From a checkpoint of a small CTC audio transcriber: arch transformer, 26041 training examples.
Rows from block 13 of a small CTC audio transcriber, named by matrix and row number. Rows with one number within an expert belong to one neuron, the router's apart. Each number is 128 + 24 x the weight over its row's rms, rounded and kept within 0 to 255. All counts start at 0.
After each expert's rows are labels from the 100 clips, of 14976, where the router gives the expert most weight on average: "strongest on" is what is common among them. Only what is clearly more common there than usual is listed. The data: short read English sentences (LibriTTS-R). In brackets: how many of the 100, against the usual share in percent.
# router: router (model.blocks.13.mlp.router.weight, 16x128, trained with AdamW), inputs 0-127
# up: expert up (model.blocks.13.mlp.up, 16x128x128), inputs 0-127
# down: expert down (model.blocks.13.mlp.down, 16x128x128, transposed), outputs 0-127

# expert 9
router.9 [141 131 135 104 109 118 126 136 176 115 111 151 155 102 126 103 134 161 109 138  96 113 136 127 128 127 156 165 177 114  63 165 128 127 119 147  95 138 175 177 126 121 104  96 134 132 169 103 154 174 155 124 137 146 138 126 101  99 135  83 146 153 159 113  88 143 130 148  69 151 137 133 112 123 119 103 139 108 120 126  98  78 138  88 143 117 125 131 159 109 156  95 156 125 160 115 131 165 118 103 134 165 121 153 121 143 139 133 117  94 101 151 131 100 151 112 128 165 100 134 127 131 189 125 130 121 121 152]
up.0 [151 170  97 148 124 151 126  97 114 118 152 113  78 115  74 110 110 142 156 139 123 179 143 142 114 105 151 141 102  95 100 130 116  66 125 123 121 120 135  98 141 119 125 146 112 132 102 122 156 116 160 138 112 112 117 131 132 112 105 163 137 136 136 126 113 123 132 114 154 155 146  84 129 165 100 135 121 136  81  88 143 101 125 143 136 164 136 129  98 117 112 120 124 146 151 105 153 144 118 106  99 113 141 108  92 147 144 120  39 163 122 142 161 110 164 196 149 142 136 118 120 153 104 125 115 152 145 160]
down.0 [ 83 119 103 127  92 166 121 109 167 115 152 130  99 111 166 139 108 123 145 149  77 187  74 155 137 106 138 154 146 120 135 106 125 153 143  91 116 125 129 100 152 108 148 111 109 124 152 117 121 133 146 118 131 125  94 127 100 125 152 123 103 153 112 133 111 145  93 110 151 106 119 122  85 137 145 136 138 119 100 128 145 110 138 143 135 165 120 126  87 185 153 110 166 115 104 150 136 155 157 113 148 137 105 132 124 145  89  81 121 140 154  97 119 167 126 116  59 102 129  91 103  94 156 136 143 156 148 105]
up.1 [171 124 113 115 102 144 150 128 143 124 133 144 112 130 154 144 144 118 131 103 106 110 118 158 127 147 139 134 153 128 123 140 111 116  95 143 111 124 113 122  91 191 157 133 125 160 138 145 122 175  75 143 154 157  69 100 131 134 117 117 129 115 122 121 121 132 130 152 168  97 164  78 168 170 175 115 105 117 124  98 167  89 163 126 132  96 174 120 105 117 118 119 132 123 157 146 159 131 181  95 146 111 119 100 146 124 110 128 172 146 145 117 102 109 142 139  76 120 141 150 121 148 152 142 147 176 107 119]
down.1 [106 105 118 134  91  67 121 170  54 130 164 155  97 149 137 120 131 144  83 169 150 150 173 127 138 149 131 140 141 130 128 142 109 167 136 104 131 133 150 145 140 115 125 100 133 112 139 136 131 140 113 157 129 131 107 129 131 127 165 140 154 132 114 164 163 138 131 157 166 129 137 104 105  93 108  93  82 156 111 114 119 106 140 111 164 136 147 141 158 121 104 139 120 122 112 157  90 102 113 128 103 160  82 166 115 107 111 158 157 125 155  94 162 131 116 128 138 177 142  77 129  99  97 134 152 131 111 127]
strongest on: the word "was" (27 vs 9.7)

# expert 3
router.3 [113 144 115 165 168 114 120  72 150 150 170 154 110 141 101 151 102 124 124 107 146 166 101 127 114 104 151 157  96 103 122 103 116  94 173  96 117 157 128  92 114 146 152 126 117 125 154 114 106 166 118 167  96 123 116 105 175 172 139  97  99 142 148  85  84  76 138 113  88  95 127 105 114 104 148 138 131 137 135 102 107 168 137  90 119 144  85 140 130 123 120 103 116 102 124 115 131 146 115 127 168 173  98 129 140  92 159 146 141 107 147 151 134 127 113 122 135 132 141 120 147 132  98  96 127 122 118 103]
up.0 [120 120 110 129 115 125 123 112 122 131 104 145  89 129 132 151 130 155 122 116 116 159 150 157 118 121 119  97 103  81 119 127 137 103 115 117 106 130 123 165 148  95 175  99 167 111 114 155 132 106 108 108 102 145 122 131 111 140 166 154 130 172 115 149 151 123  80 147  86 121 141 118  92 137 175 151 150 104 125 134 153  82 148 121 153 158  97 124 175 109 127 155 105 150 117 136 125 157 102 164  83  79 127  87 109 172 135  99 121 113 144 133 151 161 134 103 158 143 147  99 100 115 138 106  94 170  84 105]
down.0 [121 156  76 170 123 146 118 148 124 123 177 132 115 145 147  70 145 105 111 128 100 151 127 134 146 112 168  49 125 152 121 117 161 121 132  77 144 143 143  80 126 162 108 123 127 127 119 127 114 139 156 131 145 109 182 153 136 145 137 149  79 133 136 108 130 120 110 129  88 109 175 100 153 159 142 127 114  99 119 101 128 137 125 122 166 141 145 124 125  92  98 159  89 134 128 160 134 121 128 132 125  83 150 113 108 146 108 129 152 121  87 134 144 166 129 135  99 140  95 124 141  93 144 124 139 126  97  83]
up.1 [110  97 116 127 165 112 116 156  92 121 126 107 120 107 106 143 125 198  80 137 132 161 127 169 128 116 120 129  97 121 156 153 154 138 131 103 124 141 124 149 151 157 121 118 140 160 175 146 117 126  99 114 131 116 143 123 145 126 160 158  95 158 160 134 106 158 116 121 110 131 157 128 143  72 137 117 164 150 114 109 145 188  97 124 133 123 159 147 143 169 198 129  90 115 114 113 162 143  94 126 121 113 111 159 183  98 109 164 124 145 111 128 120 128 110 133 123 122 127 116 129 142 107 142  87 176 123 152]
down.1 [114 137 102 104 119 138 102 144 116 120 138  93 120 133 134 127 124 159 159 129 114 150 163 115  96 142 159 170 106 125 162 140 126  88 150 143  78 108 123 123 180 149 126 112 176 127 110 108 128 151 103 131  76 165  70 103 113 122 112 118 127 107 118 123 110 100 147 103 154 109 150 142 134 136 138 119 164 117 100  71 124 134 159 133  96 115 169 144  87  92 130 162  99 112 143  71 105 117 135 151 115 152 124  80 141  74 111 149 126 112 106 103 114 116 135 134 126 130 140 123 120 101 134 177 146 135  89 136]
strongest on: voice: male (83 vs 46.4)

# expert 15
router.15 [162 168  96 120 147 106 162 100 139 134 145 119 136 108  82 119 117 117 177 158 154 140 112 129 141 120 121  98 172 126 103 114  94  83 137 128 100 124 124 119 111 125 144 119 163 125 138  72 127 151 128 163  89 132 158  90 124 112 133 102 139 168 126 133  89  82 115 118 117 120 166 127 134 130 165 111 153 174 158 116 115 137 120  91  89 140 147 112 165 104 153 134 110 113 162 123 110 136 160 199 137 150 109 135 146 134 142 128 111 170 115  96  83 114  95 169 115 123 132 127 114 115 143 141 115 136 131  96]
up.0 [130 128 106 122 167 129 142 137 123 179 136 109 105 127 105 132 129  85  79 136 136 107 120 104 124 171 173 122 128 138 145 149 191 127 177 131 170 133 112 136 158 158 170 115 101 124 111 137 142 135  90 122 117  91  96 118 141 121 123 127 125 153 117 132 122  79 116 121 116 128 158 131 146 145 105 168 171 125 121 132 159 155 151 146 109 148  82 140 157 157  97 119 155 151 160 135 148 155 130 190 131  99 148 148 123 118 109 100 159 118 137 140 148 129 119 157 174 128  91 118 101 153 131 169 162 126  95 119]
down.0 [136 115 113 113 117 113 126 113 105 131 164 131  91 159 133 133 103 152 146 147 139 157 126 100 147 136 142 104 106 156 104 108 115 104 116  98  97  61 104 120 133  85 123 130 101 138  95 118 124 160 115 125 125 118 157 141 186 184 111 127 145 147 113 145 131 177 122  96 160 143 114 100 138 126 152 115 129 118 104 142 121 148 140 154 118  85 153 165 108 161 116 123  70 111 164 169 119  78 136  94 136 121 131 120 174 127 157 161  69 129 151 112 140 161 130 140 116 108 160 112 114 155 132  99 137 122 121 160]
up.1 [134  97 105 140 102  97 166 115 144 108 142 149 114 133 139 186  96 140 148 151 131 111 117  78 109 141 122 137 139 148 108 115 124  93 177  91 149 125 113 111 181  85 170  91 125 114 105 169 149 122 106 124 118  70 147 110 142 171 161 130  91 149 148 158 137 153 107 139 100  89 128 159 123  99 134  85  97 140 145 148 111 114 161 122 104 155 127 135 140 155 120 155 118 112 161  90 118  84  90 144  84 128 115 142 114 138 118 145 125 140 129 143 115 146 128 126 145 166 122 165 139 154 137 111 116 121 153 144]
down.1 [102 124 131 155 119 136 132 168 115 156  98 139 157 153 115 144  98 147 132 144 142 178 150 119 144 115 175 124 144 115 160 133 103 114 143  94 146 115 138 158 162 179 166 127  74 135 114 129  69 130  76  98 163 141 107 123 105 146 190 115 118 160 132 105 135 135 110 150 164 120 122 133 141 105 118 119 149 135 147 101 130 135 145 147 155 115 122 161 155 142 129 110 111 109  92 138 115 124 137 120 134 124 145  99 133 125 150 142 172  93  85 153 180 115 153 111  99 155 135 137 165 166 181 126 132 128 140 108]
strongest on: the word "the" (57 vs 25)

# expert 10
router.10 [145 117  96 122 155 176 181 133  76 171 119 120 132 105 178  88 102 110 138 140 120 121 114 162 164 135 142 158 118 138 167 111  95 132 100 129  98 137 111 125 121 102 149 130 111 124  70 118 113 128 141 134 126 147 113 163 138 125 111 126 141 130 143 198  96 119  98 111 126 162 119 130 123 114 125 125 147 134 140 146 123 122 104 154 110 149 120 135 149 165 126 122 125 134  82 122 129  98 145  99 147 134 106 127 147  75 130 134 145 145 157  79 150 132 148 116 154 136 141 116 165 114 158 139 156 111  74  59]
up.0 [132 162 148 148 136 159 134 166 104 136 160 111 118 154 120 121  72 148 129 151 155 104 174 184 127 120 134 144 119 182 152 125 128 155 145 107 136 177 102 143 119 147 106 135 134 159 128 128 122 139 147 132 119 124 150 123 156 110 142 112 121 118 138 152 139 107 173 131 139 104 117 137 123  97 132 178  99  91  79 134 128 100  96 116 121  94 120 114 109 124 119 135 142 129 112  99  73 156 140  96 146  98 115 109 150 142 132 106 156 106  81 103 143 135 125 139 138  75 169 142 131 127 109 187 144  94  87 151]
down.0 [ 91  64 174 143 203 112 130 157 131 183 142 167 118 129 142 158 134 108 129 130 138 117 121 138 142 139 119 152 119 123 105 126 178 121 109 121 120 113 110 133 118 116 146 128 123 114 134 158 108 102 115 121 144 102 159 127 101 141  85 113 128 147  77 148 140 123 113 102  91 121 109 151 106 108 136 106 131  86 141  92 145 162 141 106 149 152 141 149 116 114 136  47 141 124 177 146 157 152 113 150 128 123 106 139 117 105  95 131 139 123 106 140 111 135 107 169 129 150 116 112 172 115 139  99  90 135 150 156]
up.1 [100  98 155 137 140 133 117 141 119 142 147 186 137 157  90 165 138  93  97 139 138 131 117 119 118  98  93 151 116 154 165  59 126 159 141 122 142 161 152 103 137 120 124 148 116 121 110 113 151 130 121 150 102 136 123 120 119 152 126 192 161 162 138 182 130 125 108 149 137 147 145  75 156 135 171 137 149  93 101 119 118 191  84 181 170 123 138 133 134 132 122 119 149 146 148 122  88 119 140 117  96 134 144 118 157 111 159 147  98 126 128 153 151 140 108 133 130 131 143  87 121 127 160 135 133 121 147 144]
down.1 [159 155 149 102 108 120 153 137  96 138 133 108 174 116 174  74 106 118 109 129 141 157 138 105 121 137  98 130 144 127 149 144 161 141 100 151  97  97 121  97  84 155  98 111 144 147  82 115 138 109 176 144 117  99 149 155 146  96 132 109 124 132 106  97 145 125 165 129 145 144 110 168 136 153 114 152 143 130 139 137 145 141 101  91 148 114 176 128  70 116 100 108 115  92 142 156 131 114 110 145  80 147 113 124  86 173 145 123 168 130 146 119 115 120 108  99 137 121 111 171  94 141 110 136  92 141 127 108]
strongest on: the word "you" (60 vs 15); the word "me" (37 vs 4.9); the word "he" (33 vs 10.7)

# expert 5
router.5 [166 199  76 127 168 130 139 106 179 125 108 142 112 107 116 138 106 117 133 138 159 148 102 160 119 125 117 140 146 134 131  86 140 101 175 112 139 170  85 128 112 159 128 111 141 134 135 144 103 142 155 184  91 137 133  87 124 130 143 126 119 193 126 115 108 126 108 131 135 125 123 116 144  94 176  96 153 152 159 127 151 151 112  84 101 125 140 114 123  91 125 139  88 156 167 130 117 125 126 166 129 150 133 126 156  93 129 118 130 130 124 107 114  94  95 142 108 157 105 134 104  89 149 109 131 148 130 119]
up.0 [126 142 148 121 138 123 145 108 126 125 114 136 148 115 133 133 108  97  94 162 131  94 159 158 107 145 175 168 119 138 129 110 105 142 123  99  87  99 119 149 149 127 134 166 121 118 132 161 136 122 147 138 126 105 160 120 132 125 165 151  92 170 123 148 117 112 137 177 103 184 145 138 156 159 158 151 145 129 108 136 125 109 166  85  97 103  82 118 146 140  87 112 114  72  70 142 149 148 137  85 156 156 124 127 137 138 154 110 143 164 122 126 184 108 174 122 118 119 123 146 175 139 142 104 128 116 125 122]
down.0 [ 78 135 114 140 117 139 136 126 126  72 129 102  51 126 129 144 139 159 132 156 161 129 125  86 115 127 121 142 129 159 158 123  71 105 112 109 123 116 128 137 129 124 139 151 129  94 109  97 102 172 139  82 107 125 138 143 127  97 125 156 144 156 137 111 145  79 132 168 163 152 117 114 115 109 169 150 131 140 147 133  43 149 117 136 144  91 125 133 108  99 119 156 122 110 108 139 102 135 114 160 112  89 159 106 148 113 162  95 127 129 147 175 120 130 136 140 110 147 117 153 126 125 111  90 136 123 141 145]
up.1 [118  58 131 165 127 148 120 135 127 129 164 189 116 125 162 109 140 117 118  94 150 105  95 141 128  92 122 125 205 111 135 128  94 186 126 149  71 113 172 122 138 118 206 134 149 114 142 137 121 122 101 148 113 135 142 139 109 151 116 126  95 152 155 120 109 133 117 107 127 125 151 141 111 152 150 110  79 171 109 134 146 136 116 125 110 151 133 134 148  86 156 120 157 130 115 128 120 143 116 123 156 109 109 103 139 131 124 140  90 116  83  93 133 134 133 123 131 125 106 139 143  88 102 105 122 100 129 118]
down.1 [139 144 147 133 121 151 101  87 133 153 132 131 119 186 136  96 137 155 135 149  97 140  52 117 137  68 154 118 121  86  92 146 143 100 126  88 129 135 141 178 138 108 121 134 151  69 146 151 120 132 110 126 154 111 119 110 106 126 145 173 136 111 126 146 138  79 135 141 184 152 134 141 114 110 128 177 111 141 147 126 128 142  83 129 150 126 102  90 121 116 129  84 128 129 124 101 133 122 151 137 121 144 137 123 169 142 118 150 163  84 157 142 148 105 128 176 115 108 108 122 132 123 140 110 135 116 167 149]
strongest on: the word "you" (38 vs 15)

# expert 0
router.0 [ 87 141 162 161  86 148 131 127  82 137 121  95 122 117 118 129 147 113 116 115 126 138 105 122 144 135 105 129  92 119 110 136 153 156 124 137 165  89 117  92 109 162 123 123 132 110 146 125 101 127 105 146 153 127 108  91 113 143 149 155 127 119 131 172 147 113  93  92 129  79 117 101 154 155 112 130 163 106 119 131 142 128 106 135 153 106 149 122 124 144 110 193 114 110  94  98 135  97 173  65 159 135 175 120 112 129 130 158 107 108 147 143 105 154 173 140 125 111 162  81 132 172 145 129  99  99 131 147]
up.0 [164 128 134 137 137 148 139 132 143 153  57  67 158 139 121  82 123  89  98 125 157 129 145 130 151 134 128 147 113 190 154 125 126 147 117 129 116 108 153 142 147 120 132 134 149  75 136 102 112 155 124 122 105 140 150 154 148 148 135 128 147 147 152 142 113  81  98 126 148 136 124 112 156 106 144  97 134 172 119 137 110 141 103 141 107 162 142 141 158 147 114 129 129  77 115 132 121 166 125  93 130 121 147 127 128 106 112 128 170 137 146 141 169 124 108 121 119 178 127  78 140 187 174 135 130 106  82 130]
down.0 [158 161 137 129 113 119 123  83 167  95 160 164 144 142 147 127  76  98 114 112 100 133 129 129 145 126 111 150 128  94 110 136 125 104 129 144  95 132 128 132  98 131 118 121  86 136 159 162  93 120 176 140 136  81 121  92 114  93 128 127 143 100 112 145 155 143 147 119 141 142  93  88 147 135 173 131 128  91 127 143 120 111 150 100 136 137  39 116 126 110 133 129 123 142 130 114 121 111  90 164  65 137 112 125 160 141 133 139 147 147 138  87 123 139  92 116 120 132 107 153 139 144 145  87 177 146 108 136]
up.1 [151 147 103  92 128 120 110 122 117 140 118 114 154 105 142 108  90 151 125 120 161 146 146 142 178 128 121 112  76 123 159 132  99 131 142 108  79 146 118 160  98 103  79 151 157 150  81 125 141 154 102 129 139 156 126 182 132 164 156 125 155 126 138 145 149 116 157 137 121 111 144 134 126 106 107 190 169  92 124 120 113 134 116  93 159 120 156 123 117 179 143 133 120 136 137 142  84 138 149  68 129  95 152 129 159 128 162 100  86 130 149 110 108 128  93 104 120 140 123 131 137  90 134 140 162 123 113 145]
down.1 [107  97 106 135 117 139 147 160 111 124 165 124 151 142 108 101 126 134 105 149 155 146 101 131 123  82 106  96 126 139 109 210 192 146 108 106 115 158  75 113 157 144 120 115  87 120  95 149 138  79 106 145 147 125 130  94 156 160 166 171 128 151 103 138 145 116 115 135 101 112  99  97 167 122 101 130 107 146 111 121 146 162 142 109 108 137 147 121 149 122 121 141 154 118 157 108 122  98 128 156 122 162 135 104 133 144 118 156 150 174 135 133 146 125 109 129 135 157 141 118 144 138 156 131  78 107 110 169]
strongest on: the word "of" (32 vs 9.7); the word "a" (29 vs 12.4); the word "was" (28 vs 9.7)

# expert 4
router.4 [137 129 116 104  96 133  75 131  92 123 125 184 134 145 102 143 136  97 132 140 123 128 137 126 120 149 149 112 126  99 105  96 114 125 122 159 106 117 142 163 155 147 113 149 137 133 150 108 150 152  83 125 151 157 108 115 116 150 165 136 148 169 128 119 106 124 129 129 166 103 153 135 139 164 165  93  83 147 105 132 119 160 149 108 137 146 140 105 171 105 155 106 107 149 140 185 143 142  83 103 136 139 128 132 136 152 105 129 102 100 106 101 154 101 163 116 106 129 157  80 120  97 137 125 186 100 176  94]
up.0 [128  95 126 158 123 149 165 106 156  76 138 134 129 129 160 124 183 145  65 109 144 142 146 111  86 113 157 125 122 156 170 179 146 124  93 134 141 113 135 127 130 136 140  74 157 133 168 125 102 138 121 134 113 107 158  98  85 128 135 121 116 140 119 133 118 147 125 137 106 175 120 101 122 125 129 144 111 147  95 155 159 120 110 123 128 102 173 137 112 143 127 142 132 112 114 134 127 147 100 132 128 152 112 141 135  98 142 131  90  97 176 152 117  94  81  87  77 157 156 148 145 111 112 117 124 127  83  96]
down.0 [100 131 147  61 123 129 171 129 156 126 131 126 126 102 124 125 156 104 155 104 121 105 122 182 121 128 120 114 102 126  84 120 139 148 140  91 126 144 162 136 123 155 126 119 111 119 146 166 114 125 153  78 111 149 151 110 104 108 103  87 115 139  92  93 137 124 103 102 136 154 110  86 131 153 161 117 145 151 105 162 128  91 117 148 104 131 108 123 146 114 121 129 184 178 161 116 113 153  92 150 102 134  94 126  91 151 117 145 123 155 159 128 160  90  60 124 140 150 120 159 137 159 132 141 119 142 126 113]
up.1 [124 152 105 125 117 122  90  84 143 103 154 129 126 133 137 113 112 130 138 120 170 116 150 121 174 122 180 108 131 121 106 124 142 144 150 138 107 151 146 133 159 145 103 138 104 163  99 153 131 141 188 111 145  77 116 125 110 125 134 131 125 136 109 102 117 142 134 143 132 142 148 127 145 137 146 121  88 112 130 104 158 106  95 131 142 173 130 147 157 159 128 107 147 148 164 164 123 162 130 145 106 120 118 187 135 146  67 175 142 104 125 119  94 122 101  90  83 147 154 185  68  98 128 132 118 123 118 132]
down.1 [103 174 177 145 111 151 122 120 142 119 144  93 114 150 114 129 132 105 102 174 161 112 123 130 101 133 122 157 106 136 139 172  94 121 136 113 118  94  89 160 110 138 164 123 146 140 134 104 156 144 110 142 106  98 122 120  73 141 139 146  77 124 153 119 138  84 115 145 123 151 117 121  94 125  80 129 167 153 130 175 119 130 136  96 127 135 157 126 182 100 117 160 149 137 131 123 106 161 147 149 150 109 113  79 125 166 107 145 126  88 156 150 152 128 139 139 195 118 143 156 128 143 130  92 139 131 124 137]
strongest on: the word "her" (30 vs 3.6)

# expert 2
router.2 [136 141 126 126 136 152 140 175 135  97 146 127  87 135 126 146 103 117 116 142 124 128 108 144 111  89 118 155 165 114 137 114  96 163 125  74 142 131  73 142 114 119 136  72 118 161 111 185 108  81 108 154 130 138 146  96  72 165 114 166 136 133 129 139 152 164 116 102 131 142  98 133 113 145 125 137  93 163 124  85 135 167  97 135 138 104 133 151  94 130  88 144 101 138 166 123 121 140  93 145 155 113 127 109 129  84 171 129  99 117 112 128 170 129 121 129 156 113 112 153 128 129 123  82 102 135 127 137]
up.0 [100 152 122  92 128 120 146 153 135  90 148 118 133 124 175  95  76 114 169 120 161  81 119 140 156 121 122 100 172 161 145 170 100 134  78 116 122 119 160 108 130 140 128 164 143 148 111 137 156 155 116  64 173 112 152 157 181 139  93 108 128 166 135 115 114 125 130  98 133 111  93 109 174 117 128 128 132 115 148 163 121  90 167 126 136 113 121 168 113 125 147 144 133 120 142 142 142 133 151 120 140 118 104 112 114 143 142 162 139 134 109 144 167 115 182 151 124 112 119 104 111 129 148 136 113 160 118  98]
down.0 [130 139 137 111 125 146 145 136 152 159 150 150 132 156  74 114 138 104 104 118 120 166 127 151 124 133 114 151 158 120 139 157 100 122 132 137 129 146 156  97 172 167 132 115 103 137 122 115  81 108 111 129 117  98 121  85 157 156 177 154 100  89 108 122 155 137 143 167 172 172 141 117 108 136 163 169 115  93  94 155 110 128  98 109 128 127 148 102 136 138  97 109 152 120 130 110 127 137 124 180  99  88 127 124 101 168 161 121 140 167 186 144 136 147 101 119 125 147 120 121 152  79 110 143 128 133 164 136]
up.1 [121 126 120 133 134  86 140 119 144 126 103 120 100 119 134 130 161 127  92 149 125 152  91 184  80 101 127 177 106 127 118 112  67 152 105 110 150 142 146 149 187  90 148 135 170 164 125 157  88 145 163 138 161 126 159 139 132 150 156 118 133 146 144 127 142  93 114  90 170 125  98 127 150 156 157  99 101 160 137  90 152 113 141 151 107 149 148 104  83 153  80 150 135 105 112  98 136 133 154 133 137 107 117 115 129 130 142  88 124 127 152 119 113 140 148 120 116 118 105  96  97 158 127 111 151 144 128 117]
down.1 [110 103 182 149 143 156 139 108 141 120  90 133 141 142 132 163 130 134  95  75 113 140 150 110 117 133 136  87 108  71 128 164 159 159 170 133 142 156 139 115 124  93 144 139 133 117 129 101 144 135 138  84 156 146 115 135 115 150 125  94 154 157 130 128 154 148 161  75 131 165  89 147 123  97 154 116 144 127 131  86 100 124 142  88 159 142  99 147 123 114 148 141 154  90 106 151 103 155 139 138 145 131 146 132 103 115 135 100 138 172  90  99 131 100  91 111 146 126  98 138 170 110 137  83 138 156 145 126]
strongest on: the word "you" (59 vs 15); the word "i" (39 vs 18.1)