From a checkpoint of a small CTC audio transcriber: norm layernorm, width 128.
Rows from block 4 of a small CTC audio transcriber, named by matrix and row number. Rows with one number within an expert belong to one neuron, the router's apart. Each number is 128 + 24 x the weight over its row's rms, rounded and kept within 0 to 255. All counts start at 0. Numbers have three digits each.
After each expert's rows are labels from the 100 clips, of 14976, where the router gives the expert most weight on average: "top examples" is what is common among them; "loudest band" is the band of the loudest frequency at the time of the peak. Only what is clearly more common there than usual is listed. The data: short read English sentences (LibriTTS-R).
# router: router (model.blocks.4.mlp.router.weight, 16x128, trained with AdamW), inputs 0-127
# up: expert up (model.blocks.4.mlp.up, 16x128x128), inputs 0-127
# down: expert down (model.blocks.4.mlp.down, 16x128x128, transposed), outputs 0-127

# expert 4
router.4:105093144117131109121184148141120084138097084165136130097067078110169161142131119120111127130150127145193092143143118157164124119138120104134145139072113124111172116111105105098130152099154120115117105178110160116153125122131182172144145117144149154133139091133128136154109112119139090139109111127150105116143096091120104117102134144148127128121120140137140138150102127140078132140165
up.0:123153117125157039125116105128157130134141136131099153155139162120129116121166172167089110086118133096138172093139115131117138110132145143111120098159164141119108131125091116165164127124158158155182145134120135145148117117095124093145125157164102110118062143142118125124170113145112144126124133085120128110137157166122137127157093110121173141133164140082143152115102124113140124146118
down.0:132127113179103128128158166109108125128165119129139133151148157098115155113112100094167139134171127134091134130099072138167125086123123163105107123105089160109144151132189139152160100152114147138129114115123143104109118128155127160156146119090103130131132113108148113154129124127162129092160149097109104168136165172083086132158149127135122141178156126109108121133109117175142134159110
top examples: voice: female
loudest band: 500 to 1000 Hz

# expert 5
router.5:128127099126099150109136131104135123119140086096092107123122102116109105124181111106147111075116161110099141167096131148146133141150155107172114163124132130145094132150128184109162095179147116125160166133089108124135133154099127080142127116131153115087129137142151123111154158161130117163103147144079098122134172143104122138117138124162100179109166154129139105127140134157141094157134
up.0:108129110150138121098139139109129188104150155135151163126107065148148139147149136135167101164133094088167166084106139146116143139124152109115091144144130135151147096133123090127128112101164088131130140119164114090119138120106133120151173066110165123102104119130170127190165116119104135104121141143175121121122149132101100146110131135083134127131143134155131107129091131164146119144133
down.0:093152141098121123119121139156138079118110085112114135137076151135120073128119126121095150104128106096090110117132128158131131145151114148154101091130119168134093140122109133144157141112111104112132146083120174095112109109165145114121115059103106113152195128135086139151110154109150145162101174145126166158112129121135180156123100118157118101108128133138150121121123087142126150130133
top examples: voice: male
loudest band: 250 to 500 Hz

# expert 3
router.3:115107156134197167138158173119140130143102118142087125121098149092135107147168128108132096167136156150091071134135126126175114144155154099130136138124119118150112163163146115085127132111167100146100123134117173106172109122112158124118153154136139103101148118110156119156117130141067112146121120174119100151151140095115126101146119129154095129154115102143131106174114131129111143136165
up.0:137095109089104118160163161177086123132121059123141176138134143131145129134116161113165133090124123140128079102127110106143088116103155161115141175126111127113113168139105138136127139108181101150128142103125156136152144101116103113104133103117137136137149149130123083090112151132125137090167133132139137104128124121095143162125169122121157116124076098111096112139138163155150134071139
down.0:115073146182145101118100171105074153138132135113123117135111149134112138134129108130159123135118119106136140138134154119116157127126146142122051081103122092137115150123149094133114101156117130152136165131105145157141147180153177140139105110125085158147128101162137105101174136134134118129160124085139113134129139152152131120115158100088185095142146141112107108101101131105165159109124
top examples: voice: female
loudest band: 250 to 500 Hz

# expert 7
router.7:150119118110079189096136180106149103120136111117119118068118144120113091148165132074118087157140144123102133147134135151198115153159158115136147164165101133112095137140143124104110126133173160130156141179118137150124110113118126138128097128156124092115143117115150135077147146127112149140097135151091132125139160124157134111117141134166100158172139088130152122149122120139135099141131
up.0:143074154164125149173132111136145114080166147090118125112163106118138152122155136139136143123133059129139103144151118172173113138149130162134140178113153114149121152157161154142119136103094137135117119147168118179088126126116122166135118095165140140117094095155138143175081115111154150131104152177113140149159118103129115094127134140085138120101161133126143129144109117147121122138122
down.0:149148169141168115106120152090120126126102193132134121135165127136127163152115099140116161156133152142136148100153103103077176157125096135087111124097125158143132163144103076105149159158151134133109135128142153132148160081106139124106188176153112161152102161112149126135151125152128154145102158137144136161088109116106108112141128098154101128128108102148098107118145105119106125121127
top examples: voice: male
loudest band: 250 to 500 Hz

# expert 10
router.10:120097132138138114138170140121105110129122166149134128133111084126129154164129117095107145158124151121127094161114113125140115138123110112134162102092127151100141144158083072121140129094136177093138103140093158089135129142115161171088173096104090137185131129121177146127128096132073077103126117152146110120131127096137145115099142159117131146141124124123096101123135143129085146082123
up.0:169155107132090083152140088105127155093171147155150120101129149125109112118095131105128133134113155117114118133115179117104127179179138119136118072125134126094129166133110125120121173110117140103134154174152168141107152106125117094115180131134131145181173148115111154090140126122115104088148156128124112114130107178122116157112125115112131163131101097112117169098144143130135166135133
down.0:146138124149144128135100126160151120132133154128154142150118135150143126157155100150128087183127140189115149092097124133070145125118134158112164171096108101112117156170113113148127116154133097122113077108097166117099092163141120119174089110117118146100141113123124112109130114126129188154124168126105128168135142117128138113124166108093108117140136147119146089164090107147128079121108
top examples: voice: female; the word "he"
loudest band: 250 to 500 Hz

# expert 12
router.12:093103152138108091151149153138136090150105111142166133087089148116119117127132121135127165140152147142130113146130161118160118132097164100158133171082139144110123144165130132104158129123146158102129080125113093107136114124122137129132105106132123180149163091127146096086119119108181107130131130091133121112149103089137140129114139148150098098059107113108149128153128113166120165120193
up.0:098139153138125119144141143141130106187137155105119153121101157125104119146143138158103141136075115110124094167141156127111164133083098136169096158131161066129157159116145148162131092128137164111136085105089116140118127124121119139123078103115087161136130090124129138069146136127177102094163106106123105092159104125139124103142176149132135115102143127125147153138127125136144137104152
down.0:128115129130118098143141122135085130160147124105126127115148128129145135154111124130158100101201125133126128101118116153175104116123155106098096064124129146092158098143128080124126120155125148127113134161133097140114119089123095117143113163092120136176093186142158113135146173148146114181134153152149126187112116158128105135110096165124133126135128121117095114159123064127137132146125
top examples: voice: female
loudest band: 250 to 500 Hz; 500 to 1000 Hz